A small encoder-decoder audio transcriber, trained from scratch.
Training: 5200 steps, batches of 128.
Rows from block 11 of the audio encoder, named by matrix and row number. Each number is 128 + 32 x the weight over its row's rms, rounded and kept within 0 to 255. All counts start at 0. After the name is the row's rms in percent of the matrix's.
# convs2: second depthwise width-13 conv (encoder.blocks.11.convs.2.weight, 288x1x13, trained with AdamW), a 13 kernel
convs2.81 081 [139 144 101  95 147 197  70 104 126 125 164 151 113]
convs2.82 168 [161 151 156 131 107  86  84  81 101 122 162 171 156]
convs2.83 070 [ 46 133 144 142 161 161 103 124  82 132 133 153 152]
convs2.84 075 [113 150 127 177 147 107 126 206 166 108 126 165 139]
convs2.85 082 [146 130 137  99 202 113 112  99 185 126  85 131 118]
convs2.86 114 [159  95  99  98 110 121 161 193 161 156 106  91 114]
convs2.87 065 [161 123 159 137 203 127 159 158 118  92  83 124 142]
convs2.88 145 [161 183 193 176 100 121 124 110 117 107 108 110 146]
convs2.89 093 [132 173 130 108  84 113 190 158 141  81 153 129 158]
convs2.90 128 [153 161 176 181 176 111 103  85 107 113 143 144 142]
convs2.91 090 [138 159  76  60  88 135 181 120 121 113 135 127 123]
convs2.92 096 [115  92 144 192 143  92  86 180 143 102 105 130 135]
convs2.93 095 [134 140 149 154 153  99  52  83 151 162 159 116 124]
convs2.94 067 [ 59 141 124 146 157 165  86  99 150  88 149 125 154]
convs2.95 072 [135 119  77 114 114 146 158 129  71  93 162 143  72]
convs2.96 124 [154 150 166 196 174 153 119 144 173 134 107 151 129]
convs2.97 048 [121  87  68 111  95 178 113 109 135  84 129 157 154]
convs2.98 139 [151 131 110 100  72  63 118 153 156 175 142 140 140]
convs2.99 129 [119 156 140 133 156 172 179 122 165 104  63 103 118]
convs2.100 100 [119  63 130 168 159 144 173 153 140 120  95  99 165]
convs2.101 069 [134 178  79 129 183 146  77 148 115 137 142 122  90]
convs2.102 087 [122 129 166 185 156 133 132 125 142 167 141  56 104]
convs2.103 071 [110 104 130 159 136 100  53 125 144 141  75  93 107]
convs2.104 042 [174  95 155 171  72 121 134 172  96 110 154 117 146]
convs2.105 087 [ 89 129 106 179 156 100  64 135 140 156  84 129 118]
convs2.106 070 [ 51 108 100 114  76 120 164 125 150 139 111 115  96]
convs2.107 091 [103 129 122 154 163 181 123  60 124 152 146 168  99]
convs2.108 097 [100 129 150 186 122 124  47 118 118 162 102 131 122]
convs2.109 090 [ 81 166 161  77 107 127 163 116  86 108 148 162 109]
convs2.110 063 [ 86 142 183 121  79 139 165 142  89 174 110 131 111]
convs2.111 100 [132  79 139 130  87 110 110 101  88 152 131 168 190]
convs2.112 085 [109 197 166 103  80 112 158 152  94 119 126 102 141]
convs2.113 079 [160 144 163 130 183 154 104  72 114  85 140 124 161]
convs2.114 096 [156 163 154 164 172 105 106  83 134 167 167 163 132]
convs2.115 061 [ 88  78 152 159 144  78 143 169 137  78 145 141 126]
convs2.116 123 [112 159 155 168 164  87  64  89 116 158 136 126 128]
convs2.117 075 [ 73 150 165 160 111  80 138 164  78 131 155 133 118]
convs2.118 111 [101 127 168 154  70 142 182  88 110 121 159  99 137]
convs2.119 075 [177 122 132  92 158 167 187 122 125  72 134 141 115]
convs2.120 078 [158 109 152  90 110 160 137 111 157  66 125 181 101]
convs2.121 059 [192 143 151  74 128 133 116 150  98  70 152 128 128]
convs2.122 073 [147 129  73 155  92 138 168  70  97 170 136 126 135]
convs2.123 046 [123 132 150  67 139 170 139  59  90 138 145 107 136]
convs2.124 066 [ 70 109 131  90  89  94 101 128  89 134 162  93 101]
convs2.125 101 [ 94  95 116 130 130 135 166 169 142  96  91 158 194]
convs2.126 077 [145 147 131 102  81 134 220 110 125 114 116 152 120]
convs2.127 074 [142 100 112 154 147 157 192  72 128 171 135 158 131]
convs2.128 082 [161 143 135  72 147 186  72  95 125 141 140 113 110]
convs2.129 098 [135 185 207 150 112  85 148 132 144 134 114 141 120]
convs2.130 115 [211 185 147 125  97  99 142 136 119 133 154 123 126]
convs2.131 060 [143 132 134  88 133 210  97  93 113 126 152 125  87]
convs2.132 097 [174 150 142 159  71  97 133 181 160  99 106 145 129]
convs2.133 141 [172 170 151 167 105  73  84  91 130 152 132 139 134]
convs2.134 068 [190 152 101 141 207 133 136 129 169 127 126 126 119]
convs2.135 045 [170 108  72 167 156 165 136  87 128 170 141 148 146]
convs2.136 159 [174 170 147  62  82 125 139 164 130 106 139 137 150]
convs2.137 048 [172 164 129 111 141 118 150 140  85  93  88  63 128]
convs2.138 069 [136 143 101 196  98 165 116 157 167  83 151 145 120]
convs2.139 062 [146 171 164 125 133 156 189 183 104 105 120 111 157]
convs2.140 109 [104  72 123 122 185 174 124  90 158 156 123 115  99]
convs2.141 038 [ 80 142 110 172 133  64 140 136 142 161  96 106 164]
convs2.142 151 [145 141 103  82  68  66 106 158 131 147 149 150 122]
convs2.143 097 [103  72 123 171 158  82  96 169 130  99 120 160 120]
convs2.144 099 [156 188 151 189 158  96 112  91 124 115 114 154 140]
convs2.145 102 [149 120 122 110 160 152 205 188 122 111 149 141 146]
convs2.146 071 [ 84 128 135 150 137 132 175 144 216 120 144 136 116]
convs2.147 139 [126 132 105 116 144 181 170 139  69  78 106 102 151]
convs2.148 071 [ 90  88  68  98  84 132 173 132 158 121 122 151 111]
convs2.149 078 [ 81  54 108 168 164  97 117 117 146 127 145 150 133]
convs2.150 076 [216 166 135 125 123 117 141 159 136 102 118 170 112]
convs2.151 121 [142 138 163 160 136 150 150  86  81  61 120 108 159]
convs2.152 105 [110 140  90  60 113  94 103 117 154 179 161 135 111]
convs2.153 141 [165 172 160 160 128 117  59  89 126 143 159 111 117]
convs2.154 081 [172 136 108 123  97 132  80  80 106 179 170 147 137]
convs2.155 080 [143 164 115  82  96 165 120 112 161 118  64 130 167]
convs2.156 160 [115 144 134  76  90  87  86 116 165 181 150 136 107]
convs2.157 071 [158 107 143 144 128 182 122 152  68 186 109 146 116]
convs2.158 108 [156 171 161 144 171 123  85  67 101 143 160 133 129]
convs2.159 158 [105 117 122 121 162 175 177 167  99  76  93 123 146]
convs2.160 070 [ 92 141 155 139  65 175 163  85 168 125 139 121 121]
convs2.161 139 [151 148 162 115 121  73  90  98 117 174 165 173 141]
convs2.162 097 [119 149 117 105  99  84  80 137 119 112  78  84  81]
convs2.163 124 [145 118 160 151 153  77  88  84  79 133 167 149 115]
convs2.164 083 [109  63  48  93 131 137 119 128 134 119 109 149 131]
convs2.165 073 [155 175 101 166  97 108 154  82 148 172 127 144  91]
convs2.166 115 [147 120  83  68 141 157 196 113 129 129  99 112 109]
convs2.167 122 [144  95 169 153 180 165 154 125  90  97 100 138 168]
convs2.168 054 [120 140  95 137 124 154  79 145 180  68 148  94 153]
convs2.169 139 [112  91 142 159 192 147 102  76  94 120 166 139 129]
convs2.170 071 [195 144 134 121  75 145 115 120 103 111 192 127 116]
convs2.171 084 [100  59  75 113  89 129 126 115 170 151 155 136 125]
convs2.172 126 [138 146 145 123 106  76  68  99 146 181 162 119 105]
convs2.173 031 [147 151 105 167  96 108 133 137  85 149  90 100 194]
convs2.174 129 [118  64  80 121 180 159 148 148 132 105  91 140 114]
convs2.175 158 [ 99 116 110  91 102 127 157 181 185 155 118  91  98]
convs2.176 073 [142 113 139 140 138 101 161 134 123 177 194 138 190]
convs2.177 059 [120 133 113 133 117 166 161  53 117 175 119  81 118]
convs2.178 119 [105  93  82 174 197 167 143 133 137 113 124 145 116]
convs2.179 065 [101 162 123  50 139 142  84 117 113  95 155 136 100]
convs2.180 178 [148 163 158 168 142  94  82  72 123 121 152 162 155]
convs2.181 085 [121  93 121 112 155 157 183 171 107 114  80  79 130]
convs2.182 114 [158 177 180 127 129  78  77 118 160 125 133 129 160]
convs2.183 090 [131 152 110  40  85  91 140 149 114 136 114 111 139]
convs2.184 097 [147 114 153 117 121 121 120 121 100  86  74 101  53]
convs2.185 053 [ 52 157 141 106 124 150 152  95 142 134 149  90 170]
convs2.186 097 [141 140 123 171 154 159 152 145  82  67 155 119 172]
convs2.187 045 [ 96  76 140 188 119  80 110 142 134  89 156 146 108]
convs2.188 062 [177 102 155  94 171 148 143  99 139 126 189  98 111]
convs2.189 078 [123 140 138  98 169 177 130 173 173 106 166  87 147]
convs2.190 120 [158 158 127 136 146 141  97  83 103 117 167 168 192]
convs2.191 188 [154 151 149 119  97  63  65  96 154 147 128 145 131]
convs2.192 119 [154 191 113  82  92 158 170 136 115 105 128 158 154]
convs2.193 112 [144 169 132 167 155 167  99 100  75  84 108 152 143]
convs2.194 070 [147 167 121 120 127 135  84 104 140 199 124  75 101]
convs2.195 095 [158 176 149 115 107  78  82 102 144 158 148 118 174]
convs2.196 102 [ 58  69  74 151 140 135 140 143 126 143 130 144 108]
convs2.197 072 [128 130  93  80 120 168 170 161  83  85 107 130 158]
convs2.198 152 [146 149 118 127 103  80  91 108 139 183 171 179 140]
convs2.199 043 [147 144 157 126 120 153 110  69 136 177  81 163  91]
convs2.200 075 [114 166 206 159 100 169 151 148 126 119 155 143 118]
convs2.201 119 [174 171 179 175 176 150 106 137  97 128 117 140 127]
convs2.202 091 [ 87  71 131 121 166 132 163  97 129 165 101 149 174]
convs2.203 075 [121 183 144 111  67 118 171 149 132  70 125 143 124]
convs2.204 146 [111  61  71  78 113 159 159 138 144 140 137 120 125]
convs2.205 065 [168 124 183 178 180 109 116 117 103 147 170 126 120]
convs2.206 143 [163 156 194 191 127  99 128 104 101 129 134 138 154]
convs2.207 110 [212 161 154 138 136 135 109 116  77 129 124 136 161]
convs2.208 065 [120 151 202 163 153 157 170  99 132 108 164 121 140]
convs2.209 079 [ 90 169 158 165  91  70 135 155 133 115 163 104 147]
convs2.210 102 [150 123  66  93 159 153  62 129 165 129 111 117 134]
convs2.211 089 [138 139 129 137 145 156 141 115 142  97  67  80  61]
convs2.212 079 [109  79 136 165 159 136  82 152 180 146  83 114 138]
convs2.213 172 [125  84 118 115 157 185 178 166 131 116 113  82 101]
convs2.214 175 [104 114  91 106  87 131 183 186 175 141 110 124 124]
convs2.215 126 [171 158 171 154  68  76 133 130 130 128 165 120 144]
convs2.216 069 [ 92 114 112 141 184 162  76 126  93  86 120 100 103]
convs2.217 086 [120 160 111  93 102 176 181 117  70 122 145 145  98]
convs2.218 106 [136 153 151  83  59 133 161 158 151  99 146 125 169]
convs2.219 103 [173 153 154 144  56  86 114 137 149 166 121 104 122]
convs2.220 121 [149 179 158 113  71  84 123 128 140 155 178 146 146]
convs2.221 102 [ 63  98 174 155 167 155 112 123 149  81 119 127 125]
convs2.222 104 [ 74  64 118 159 146 163 120 120 132 141 108 144 180]
convs2.223 083 [111 149 142 124  65  94 203 122 100 131 135 120 153]
convs2.224 100 [112 167 176 122  68  92 181 147 113 113 120 150 132]
convs2.225 061 [188 118 105 106  66 156 135 149 163 137 108  89 142]
convs2.226 072 [141 120  98 127 162 137 121  89 169 177 130 103  60]
convs2.227 094 [164 143 112 168 140 109  66  93 176 153 112  95 118]
convs2.228 081 [103  99  62  90 113 133 179 137 125 140 142 181 123]
convs2.229 086 [101 162 113 172 137 121  80  71 151 143 141 114  78]
convs2.230 092 [156 171 147 152 121 128 144 191 145  78 126 178 117]
convs2.231 149 [138 137 117 113  86  90  80 111 141 161 197 159 130]
convs2.232 095 [ 89  36 113 101 109 143 141  97 113 143 117 133 134]
convs2.233 082 [128 147 130 139 181 165 154 152 158 101  93 137 195]
convs2.234 108 [112  96  82  59 108 141 149 161 166 131 124 106  94]
convs2.235 066 [177 107 121 107 156 155  70 161 119 111 139 186 116]
convs2.236 081 [117  99 125 149 184  92  74 192 132 139 114 127 118]
convs2.237 080 [141 105  84 122 190 196 127  87 136 111 137 129 127]
convs2.238 090 [ 63 116 125  95 168 159 185 109 145 109 158 122 134]
convs2.239 044 [149  95 159  79 159 139 140 128 138  51 161 138 117]
convs2.240 079 [153 179 107  79  88 153 183 138  97 116 141 152 135]
convs2.241 125 [102  79 139 125 116  80  76 150 181 154 140 118 100]
convs2.242 091 [127 115  82 179 140 128 121  59 145 124 174 119  97]
convs2.243 062 [ 94 126 132 111 167  84  74 173 173 142 112 149 150]
convs2.244 113 [155 171 158 185 129 144  91  83  96 103 116 158 142]
convs2.245 088 [154 127 105 138 143 155  79  65 119 150  96 159  82]
convs2.246 059 [159 103 139 114 101 156 175 151  68  88 152 133  91]
convs2.247 072 [145 178 150  90  63  90 157 165 128 106 137 124 137]
convs2.248 052 [147 173 139 136 116 172  74  98  79 167 143 111 108]
convs2.249 102 [121 119 143  90 109 171 190 173 124  88 114 109  93]
convs2.250 089 [190 133 137  83  93  92 105 143 106 160 173 148 134]
convs2.251 087 [ 96 188 116 121 111 109 155 156 148  80 159 179 122]
convs2.252 065 [223 156 119 129 135 135 172 153 145 119 124 134 111]
convs2.253 131 [111 146 170 174 140 133  97  91  62  98 115 114 103]
convs2.254 103 [147  94  84 107 130 176 175  94 128  85 135 168 112]
convs2.255 050 [ 83 126 124 125 105  80 116 198 153  91 146 148 104]
convs2.256 091 [113 137  93 125 125 122 150 161 191 118  83  67 145]
convs2.257 116 [110  81  67  86 120 155 167 177 132 146 123 135 116]
convs2.258 057 [ 73 103 117  65 123 151 119 118  84 124 139 180 129]
convs2.259 103 [136 164 165  79  74 122 113 116 121 114 163 176 161]
convs2.260 117 [ 93 112  98  87 136 193 190 149 127 111 129 116 111]
convs2.261 090 [164 160 112 114 126 100 109  72 145 194 156 101 135]
convs2.262 071 [129 140 113  72 117 110 113  73 118 183  92 159 156]
convs2.263 059 [147 219 134 122 151 124 142 145 104  90  92 116 134]
convs2.264 100 [161 207 181 136 112 101  89 127 141 143 137 132 139]
convs2.265 125 [103 120 179 121  62 150 172  89 117 147 152 121 103]
convs2.266 126 [125 112  61  85  72 101 127 157 160 132 143 108 111]
convs2.267 133 [ 80 107 148 177 183 131 115  96 108 112 106  82 113]
convs2.268 097 [ 73  95  87 130  77 149 144 140 154 160 168 103 113]
convs2.269 094 [235 141 137 108 130 116 121 115 117 127 103 131 117]
convs2.270 069 [181 150 138 199 125  96 175 162 128 111 139 136 126]
convs2.271 076 [ 83  94 168  93  86 124 140 129 161  89  96 161 154]