python train.py --model="encoder-decoder audio transcriber" --dataset="read English sentences (LibriTTS-R)" --train_examples=15625 --time_shift_ms=100 --n_mels=64 --hop_length=160 --input="mfcc" --spec_augment=false --win_length=512 --tokenizer="char" --vocab_size=32 --encoder_arch="quartznet" --encoder_norm="batchnorm" --encoder_activation="silu" --encoder_drop_path=0.1 --encoder_depths=[4, 8, 4] --encoder_kernel_size=13 --encoder_stem="single" --encoder_widths=[192, 288, 432] --fusion="prefix" --decoder_width=128 --decoder_layers=10 --decoder_norm="layernorm" --decoder_norm_position="sandwich" --decoder_activation="silu" --decoder_mlp_ratio=4 --decoder_head_dim=32 --decoder_fused_qkv=false --decoder_bias="all" --decoder_qk_norm=false --decoder_parallel_block=false --decoder_inner_norm=true --decoder_positions="learned" --decoder_prefix_bidirectional=false --decoder_connector="mlp" --decoder_tie_embeddings=false --init="trunc_normal_002" --residual_init="none" --optimizer="soap" --beta2=0.99 --learning_rate=0.0037 --beta1=0.95 --shampoo_beta=0.99 --eps=1e-08 --precondition_frequency=10 --max_precond_dim=512 --one_sided=true --adamw_lr_other_params=0.00079 --max_grad_norm=0.5 --max_steps=5200 --batch_size=128 --epochs=42.6 --lr_schedule="cosine" --final_lr_fraction=0.05 --warmup_steps=1040 --weight_decay=0.07 --adamw_weight_decay_other_params=0.05
Rows from block 5 of the text decoder, named by matrix and row number. Rows with one number belong to one neuron. Each number is 50 + 10 x the weight over its row's rms, rounded and kept within 0 to 99. All counts start at 0. After the name is the row's rms in percent of the matrix's.
# fc1: MLP up (decoder.blocks.5.mlp.fc1.weight, 512x128), inputs 0-127
# fc2: MLP down (decoder.blocks.5.mlp.fc2.weight, 128x512, transposed), outputs 0-127
fc1.180 099:44 47 60 47 61 56 59 45 55 68 50 43 38 57 51 50 52 43 46 45 63 40 46 51 49 40 38 40 60 49 50 37 64 39 42 38 42 47 63 53 54 31 48 45 30 48 37 35 51 44 50 74 47 49 43 49 46 31 56 48 29 46 49 46 58 60 67 49 50 59 64 51 35 52 33 53 47 69 26 50 42 53 63 52 58 42 60 55 45 64 29 44 53 50 47 43 29 51 38 58 40 52 65 38 64 66 49 36 60 63 44 43 55 56 63 57 35 49 50 58 73 47 41 49 64 45 35 44
fc1.181 099:30 54 48 43 45 68 46 44 50 37 39 56 47 47 58 53 56 55 37 43 62 39 53 51 28 49 43 41 43 26 60 55 42 43 63 48 49 39 45 55 49 44 65 57 50 42 48 67 61 49 53 38 77 49 57 39 38 47 55 48 41 39 75 38 45 50 38 47 50 56 54 38 47 51 63 46 45 41 35 61 73 52 50 50 41 45 52 41 39 56 32 54 57 53 33 33 53 33 58 29 62 45 61 55 42 52 48 37 45 68 58 30 48 60 46 51 56 37 51 54 57 48 41 34 41 49 64 41
fc1.182 100:36 46 60 48 36 75 55 50 35 45 78 45 61 58 40 49 42 54 36 49 53 60 61 46 44 67 27 43 56 62 58 70 58 43 52 38 38 53 53 60 53 55 51 45 48 61 68 52 41 44 56 59 55 56 54 41 39 63 61 56 68 43 57 64 51 49 46 52 70 53 66 53 44 65 55 45 41 43 73 43 45 47 54 41 38 50 42 50 52 54 50 45 54 49 44 52 56 48 46 42 59 20 33 54 67 57 47 38 48 36 43 53 40 62 52 31 49 49 62 45 53 44 43 46 39 67 51 38
fc1.183 099:54 39 55 62 52 46 48 30 59 32 59 51 41 54 45 48 24 46 44 66 71 46 53 31 53 41 46 52 38 55 38 56 59 63 39 51 40 43 54 54 66 42 53 61 53 59 51 50 41 51 52 60 49 56 61 69 46 62 53 67 32 58 48 46 49 40 46 55 62 53 56 46 56 38 35 48 40 52 80 50 45 43 41 44 52 44 43 55 60 44 50 50 51 29 69 69 38 59 63 73 33 52 41 50 58 52 50 51 58 45 45 50 38 45 34 51 34 30 65 58 51 60 49 50 63 45 49 45
fc1.184 097:55 54 53 38 50 69 66 31 33 48 66 48 57 49 68 42 44 62 68 28 45 55 51 47 43 52 42 45 52 51 50 47 57 55 66 55 34 67 45 30 46 42 52 36 51 60 48 45 53 47 39 55 49 44 35 51 54 44 59 51 39 33 43 49 41 37 51 42 34 42 40 56 53 53 42 35 73 45 53 58 49 62 65 32 49 62 55 56 58 53 57 40 47 48 57 37 45 59 51 66 43 60 54 49 32 46 61 36 54 61 67 58 40 64 51 40 43 61 38 62 42 28 47 61 53 41 51 65
fc1.185 097:43 57 40 40 61 46 66 28 61 47 51 63 56 49 53 46 48 50 48 49 40 45 60 51 47 54 34 44 60 53 44 39 58 50 50 61 29 47 41 49 40 45 58 44 56 42 29 63 36 43 39 47 50 46 41 48 54 35 39 44 46 39 44 64 55 50 40 47 64 27 60 49 28 63 43 31 44 60 49 49 43 36 50 65 70 60 55 62 46 42 53 55 56 50 58 62 44 35 54 47 68 41 56 66 42 44 61 55 59 37 48 43 45 58 35 28 44 50 43 29 35 29 54 52 36 47 37 44
fc1.186 095:29 35 49 55 43 44 61 15 49 33 46 48 56 58 39 53 35 44 42 47 50 54 57 52 51 48 50 46 55 37 68 51 54 51 66 60 59 52 32 60 62 38 53 60 48 50 33 41 37 38 51 43 36 54 55 43 53 48 60 57 55 40 43 55 38 66 75 45 64 40 42 63 40 51 45 64 55 36 52 38 58 49 47 55 55 41 40 40 51 52 34 58 43 43 44 60 49 51 41 45 44 51 40 42 40 45 35 26 42 49 52 46 51 46 52 36 40 39 53 50 59 63 50 44 50 79 68 55
fc1.187 098:63 45 44 51 59 56 59 42 44 49 46 46 46 60 47 40 34 59 55 57 64 34 34 44 71 72 41 40 46 39 44 50 56 61 51 53 57 62 39 53 52 40 65 55 67 37 43 51 47 43 64 68 42 32 44 44 35 32 59 76 42 52 28 52 72 48 46 55 55 43 39 48 32 51 28 58 39 49 40 61 61 45 53 55 57 52 40 49 47 53 48 44 40 55 47 47 43 50 55 47 54 44 49 27 37 61 46 51 42 44 35 56 41 50 58 47 44 34 57 39 51 58 49 58 76 58 49 41
fc1.188 094:53 55 44 50 46 48 69 54 33 64 48 46 47 67 53 59 55 56 65 47 58 59 52 53 48 56 51 66 43 44 41 28 69 48 29 68 52 46 59 49 55 41 51 50 37 60 60 41 63 68 52 46 37 52 55 40 47 47 62 60 26 62 47 40 35 53 41 62 36 45 48 65 65 27 58 40 37 58 46 46 54 38 36 46 58 37 62 36 59 62 42 55 47 51 49 39 35 26 55 36 48 42 52 51 54 45 54 47 60 55 43 51 65 54 51 72 34 51 56 56 33 48 40 58 65 55 52 55
fc1.189 104:44 60 40 49 48 45 37 46 59 50 54 69 30 45 48 61 43 58 46 63 55 43 33 61 46 61 61 42 54 55 48 48 55 44 68 47 53 56 30 50 59 44 41 61 61 64 35 47 56 61 49 42 56 55 46 49 57 48 67 47 63 46 68 53 47 61 35 47 60 69 50 60 46 42 71 47 59 56 56 46 50 55 46 50 43 57 32 65 37 70 61 34 59 27 65 52 44 48 52 31 36 49 49 58 25 41 28 37 51 52 55 50 46 48 54 47 49 36 57 52 52 41 45 36 47 43 57 68
fc1.190 099:49 35 62 55 44 38 52 46 57 40 61 58 60 49 39 46 42 70 55 49 49 40 36 65 68 56 51 35 46 37 51 55 44 50 59 38 47 62 43 16 38 49 58 69 57 46 65 42 41 61 44 47 43 54 45 65 36 59 41 59 36 45 57 40 39 52 45 58 46 48 59 44 28 45 55 68 63 46 56 55 48 46 34 46 49 52 46 70 44 58 54 57 44 63 55 39 56 46 62 49 57 50 41 29 65 54 56 59 59 45 24 68 53 45 40 45 60 49 61 46 63 47 49 54 45 60 51 68
fc1.191 095:59 44 42 52 50 40 54 56 60 36 42 38 63 69 40 53 45 56 47 49 52 53 45 60 46 41 72 47 53 52 50 50 38 57 58 71 38 46 58 53 70 46 49 51 70 58 48 58 46 58 35 57 49 63 56 45 35 36 53 68 43 62 31 30 40 46 60 48 55 56 55 58 51 42 41 38 33 37 48 33 35 57 61 58 57 36 40 24 54 67 43 53 55 31 42 49 62 39 50 42 37 59 40 64 45 64 48 64 49 47 54 66 36 56 52 45 51 42 51 54 70 48 44 44 61 54 49 61
fc2.180 097:41 54 34 52 64 37 56 70 44 45 66 33 32 48 52 56 44 45 55 37 33 61 38 42 52 39 58 39 62 52 45 66 45 53 69 47 71 52 52 49 34 63 52 53 58 61 48 67 44 52 47 46 59 54 76 33 45 77 46 50 63 43 52 58 38 60 43 55 41 54 62 49 47 45 58 49 44 44 57 57 67 57 38 46 56 45 44 63 44 55 49 34 46 55 54 34 45 70 67 45 45 48 35 57 46 55 32 63 46 49 56 55 64 47 52 45 50 54 50 41 29 47 33 55 54 56 40 47
fc2.181 107:58 31 54 42 52 38 69 50 55 53 56 42 44 50 47 45 41 41 56 60 54 48 45 51 58 43 58 57 65 72 72 38 58 52 20 53 61 57 63 54 54 52 61 50 49 36 45 44 46 55 51 63 30 38 63 64 43 44 58 73 67 48 32 68 48 44 46 66 54 44 52 44 58 55 59 41 66 48 51 46 41 44 39 36 46 51 39 67 54 40 52 47 45 51 45 48 54 64 57 58 56 64 59 38 54 45 45 68 37 53 51 52 57 46 54 56 59 56 27 43 46 61 60 51 45 78 46 57
fc2.182 101:51 39 41 70 56 40 48 41 70 45 51 53 63 57 47 46 65 70 26 49 49 41 47 50 49 62 56 47 41 58 76 54 50 47 48 40 58 50 42 41 52 42 57 69 45 55 30 58 51 64 56 52 39 31 35 50 52 49 41 63 55 51 35 60 42 22 47 55 40 67 35 57 59 28 45 61 35 44 51 54 67 57 51 53 58 58 53 42 51 43 56 47 45 51 55 48 52 59 33 61 42 53 49 56 45 51 39 58 48 46 51 49 57 54 67 54 48 35 39 52 46 58 54 54 58 22 28 52
fc2.183 106:55 48 55 47 51 30 18 59 44 47 58 56 50 52 53 47 54 45 54 30 57 61 37 34 47 43 54 53 37 60 68 62 49 61 34 49 56 34 49 58 31 56 58 40 47 28 55 45 44 49 33 43 60 31 59 53 59 45 66 49 47 44 54 49 71 52 35 51 28 43 49 43 75 51 44 54 61 56 37 42 34 66 38 51 53 51 57 42 46 53 62 61 44 50 56 53 57 46 69 52 32 61 67 43 42 56 47 57 43 64 51 61 38 43 44 50 59 55 41 48 47 61 55 58 42 46 62 47
fc2.184 088:36 46 64 51 62 43 65 61 59 59 25 43 43 65 43 59 42 43 27 49 37 48 57 52 58 49 44 52 54 51 56 44 44 37 53 43 52 67 48 48 42 41 33 52 37 56 54 54 67 58 77 52 55 63 42 47 50 49 44 46 50 47 43 52 56 70 48 57 47 62 59 44 33 46 50 52 36 60 36 57 68 37 46 50 32 39 50 35 55 63 56 48 49 54 49 44 49 36 44 40 51 51 45 69 52 43 28 47 55 51 42 55 29 71 40 61 58 41 72 50 47 59 51 44 33 46 50 66
fc2.185 097:56 60 55 41 48 40 72 49 45 32 47 55 45 43 68 63 60 59 33 53 59 42 44 63 42 55 52 58 52 47 37 62 38 32 42 36 53 46 51 60 35 74 59 29 71 55 56 42 52 69 48 55 51 59 42 49 43 61 54 58 48 51 40 45 40 46 53 55 36 48 47 52 46 49 37 48 48 42 44 38 62 43 68 32 49 44 59 50 41 65 42 38 43 52 36 63 68 42 61 40 46 56 45 38 43 55 47 50 41 57 44 37 52 37 60 72 49 51 56 63 60 69 37 47 54 46 37 33
fc2.186 099:64 32 49 38 60 37 33 52 44 28 66 47 46 49 46 25 46 48 64 52 52 48 41 43 40 48 58 57 38 69 60 54 40 59 57 42 50 41 54 47 52 76 29 48 50 53 52 41 59 59 36 36 73 62 53 36 59 38 43 50 58 63 43 46 42 48 38 69 34 53 47 55 58 60 60 50 43 54 35 51 48 34 53 56 53 57 44 54 55 46 58 55 57 52 47 52 53 47 45 51 43 35 53 55 41 51 52 67 44 66 61 40 53 62 51 55 71 30 35 40 37 44 67 41 51 43 36 46
fc2.187 100:61 49 42 31 45 46 39 53 56 54 65 46 67 41 54 47 42 35 49 33 47 60 49 69 24 41 66 57 44 61 56 47 34 48 47 46 56 51 63 52 54 60 44 56 50 45 55 27 58 53 51 40 58 46 20 53 57 53 43 38 59 59 66 49 53 51 62 56 41 33 49 51 52 40 47 53 51 56 66 42 49 67 64 43 61 49 54 48 58 66 56 53 53 65 34 42 47 45 50 41 43 54 65 58 57 43 34 56 45 47 58 56 65 58 27 44 49 51 65 50 39 35 48 55 43 27 50 65
fc2.188 093:42 41 62 34 61 45 24 49 52 52 49 62 39 48 57 48 45 50 47 37 55 59 46 51 49 50 39 28 49 50 61 47 29 45 50 64 49 62 50 45 53 34 53 50 43 47 64 67 34 36 28 55 43 50 56 46 41 55 55 43 45 44 61 45 54 58 40 35 35 57 59 37 60 60 69 60 66 44 47 65 59 63 44 49 39 41 43 63 53 49 44 57 42 60 44 55 58 55 56 54 41 47 43 54 51 57 66 57 40 38 72 58 50 47 51 39 45 62 66 25 67 60 69 43 55 37 41 60
fc2.189 105:38 44 41 49 51 45 48 51 61 48 46 37 68 55 50 62 61 52 57 26 56 39 49 54 42 45 41 53 38 50 60 36 64 71 43 54 35 41 49 51 56 49 74 56 62 39 50 61 44 37 63 56 44 26 70 38 66 52 48 41 43 55 45 47 49 45 50 48 40 51 54 49 51 67 26 52 57 46 56 60 41 79 55 41 67 54 47 27 51 59 39 53 60 30 30 50 44 49 50 47 35 60 49 44 50 45 51 39 36 52 38 64 36 63 39 62 54 56 54 45 57 48 50 49 49 50 54 45
fc2.190 103:38 57 77 56 57 46 49 51 61 59 44 49 45 51 47 56 40 56 52 37 45 46 50 39 38 54 56 58 35 58 40 56 55 42 32 41 57 46 69 44 60 49 48 66 41 50 41 48 57 47 55 48 58 40 54 48 76 59 33 38 54 40 58 61 79 55 51 53 65 50 53 52 56 54 28 51 50 44 41 45 60 55 64 43 59 54 31 38 72 26 46 50 45 48 56 53 53 63 48 53 36 55 67 57 38 45 55 55 60 53 51 44 59 47 64 47 32 34 46 60 57 38 32 38 63 48 53 44
fc2.191 102:47 57 62 50 52 33 35 65 51 37 55 39 31 46 44 34 54 33 55 51 55 49 54 48 44 61 59 45 49 42 47 51 49 41 43 43 52 44 37 73 28 49 70 31 44 40 61 43 56 47 37 55 49 51 60 44 55 54 48 54 37 45 60 33 58 59 38 38 27 46 65 55 61 66 46 42 59 53 37 35 37 66 49 41 48 47 61 43 51 39 60 63 46 49 47 56 49 49 53 51 27 62 59 45 50 48 50 42 55 41 51 32 42 59 54 45 60 49 52 35 41 52 73 24 49 55 51 36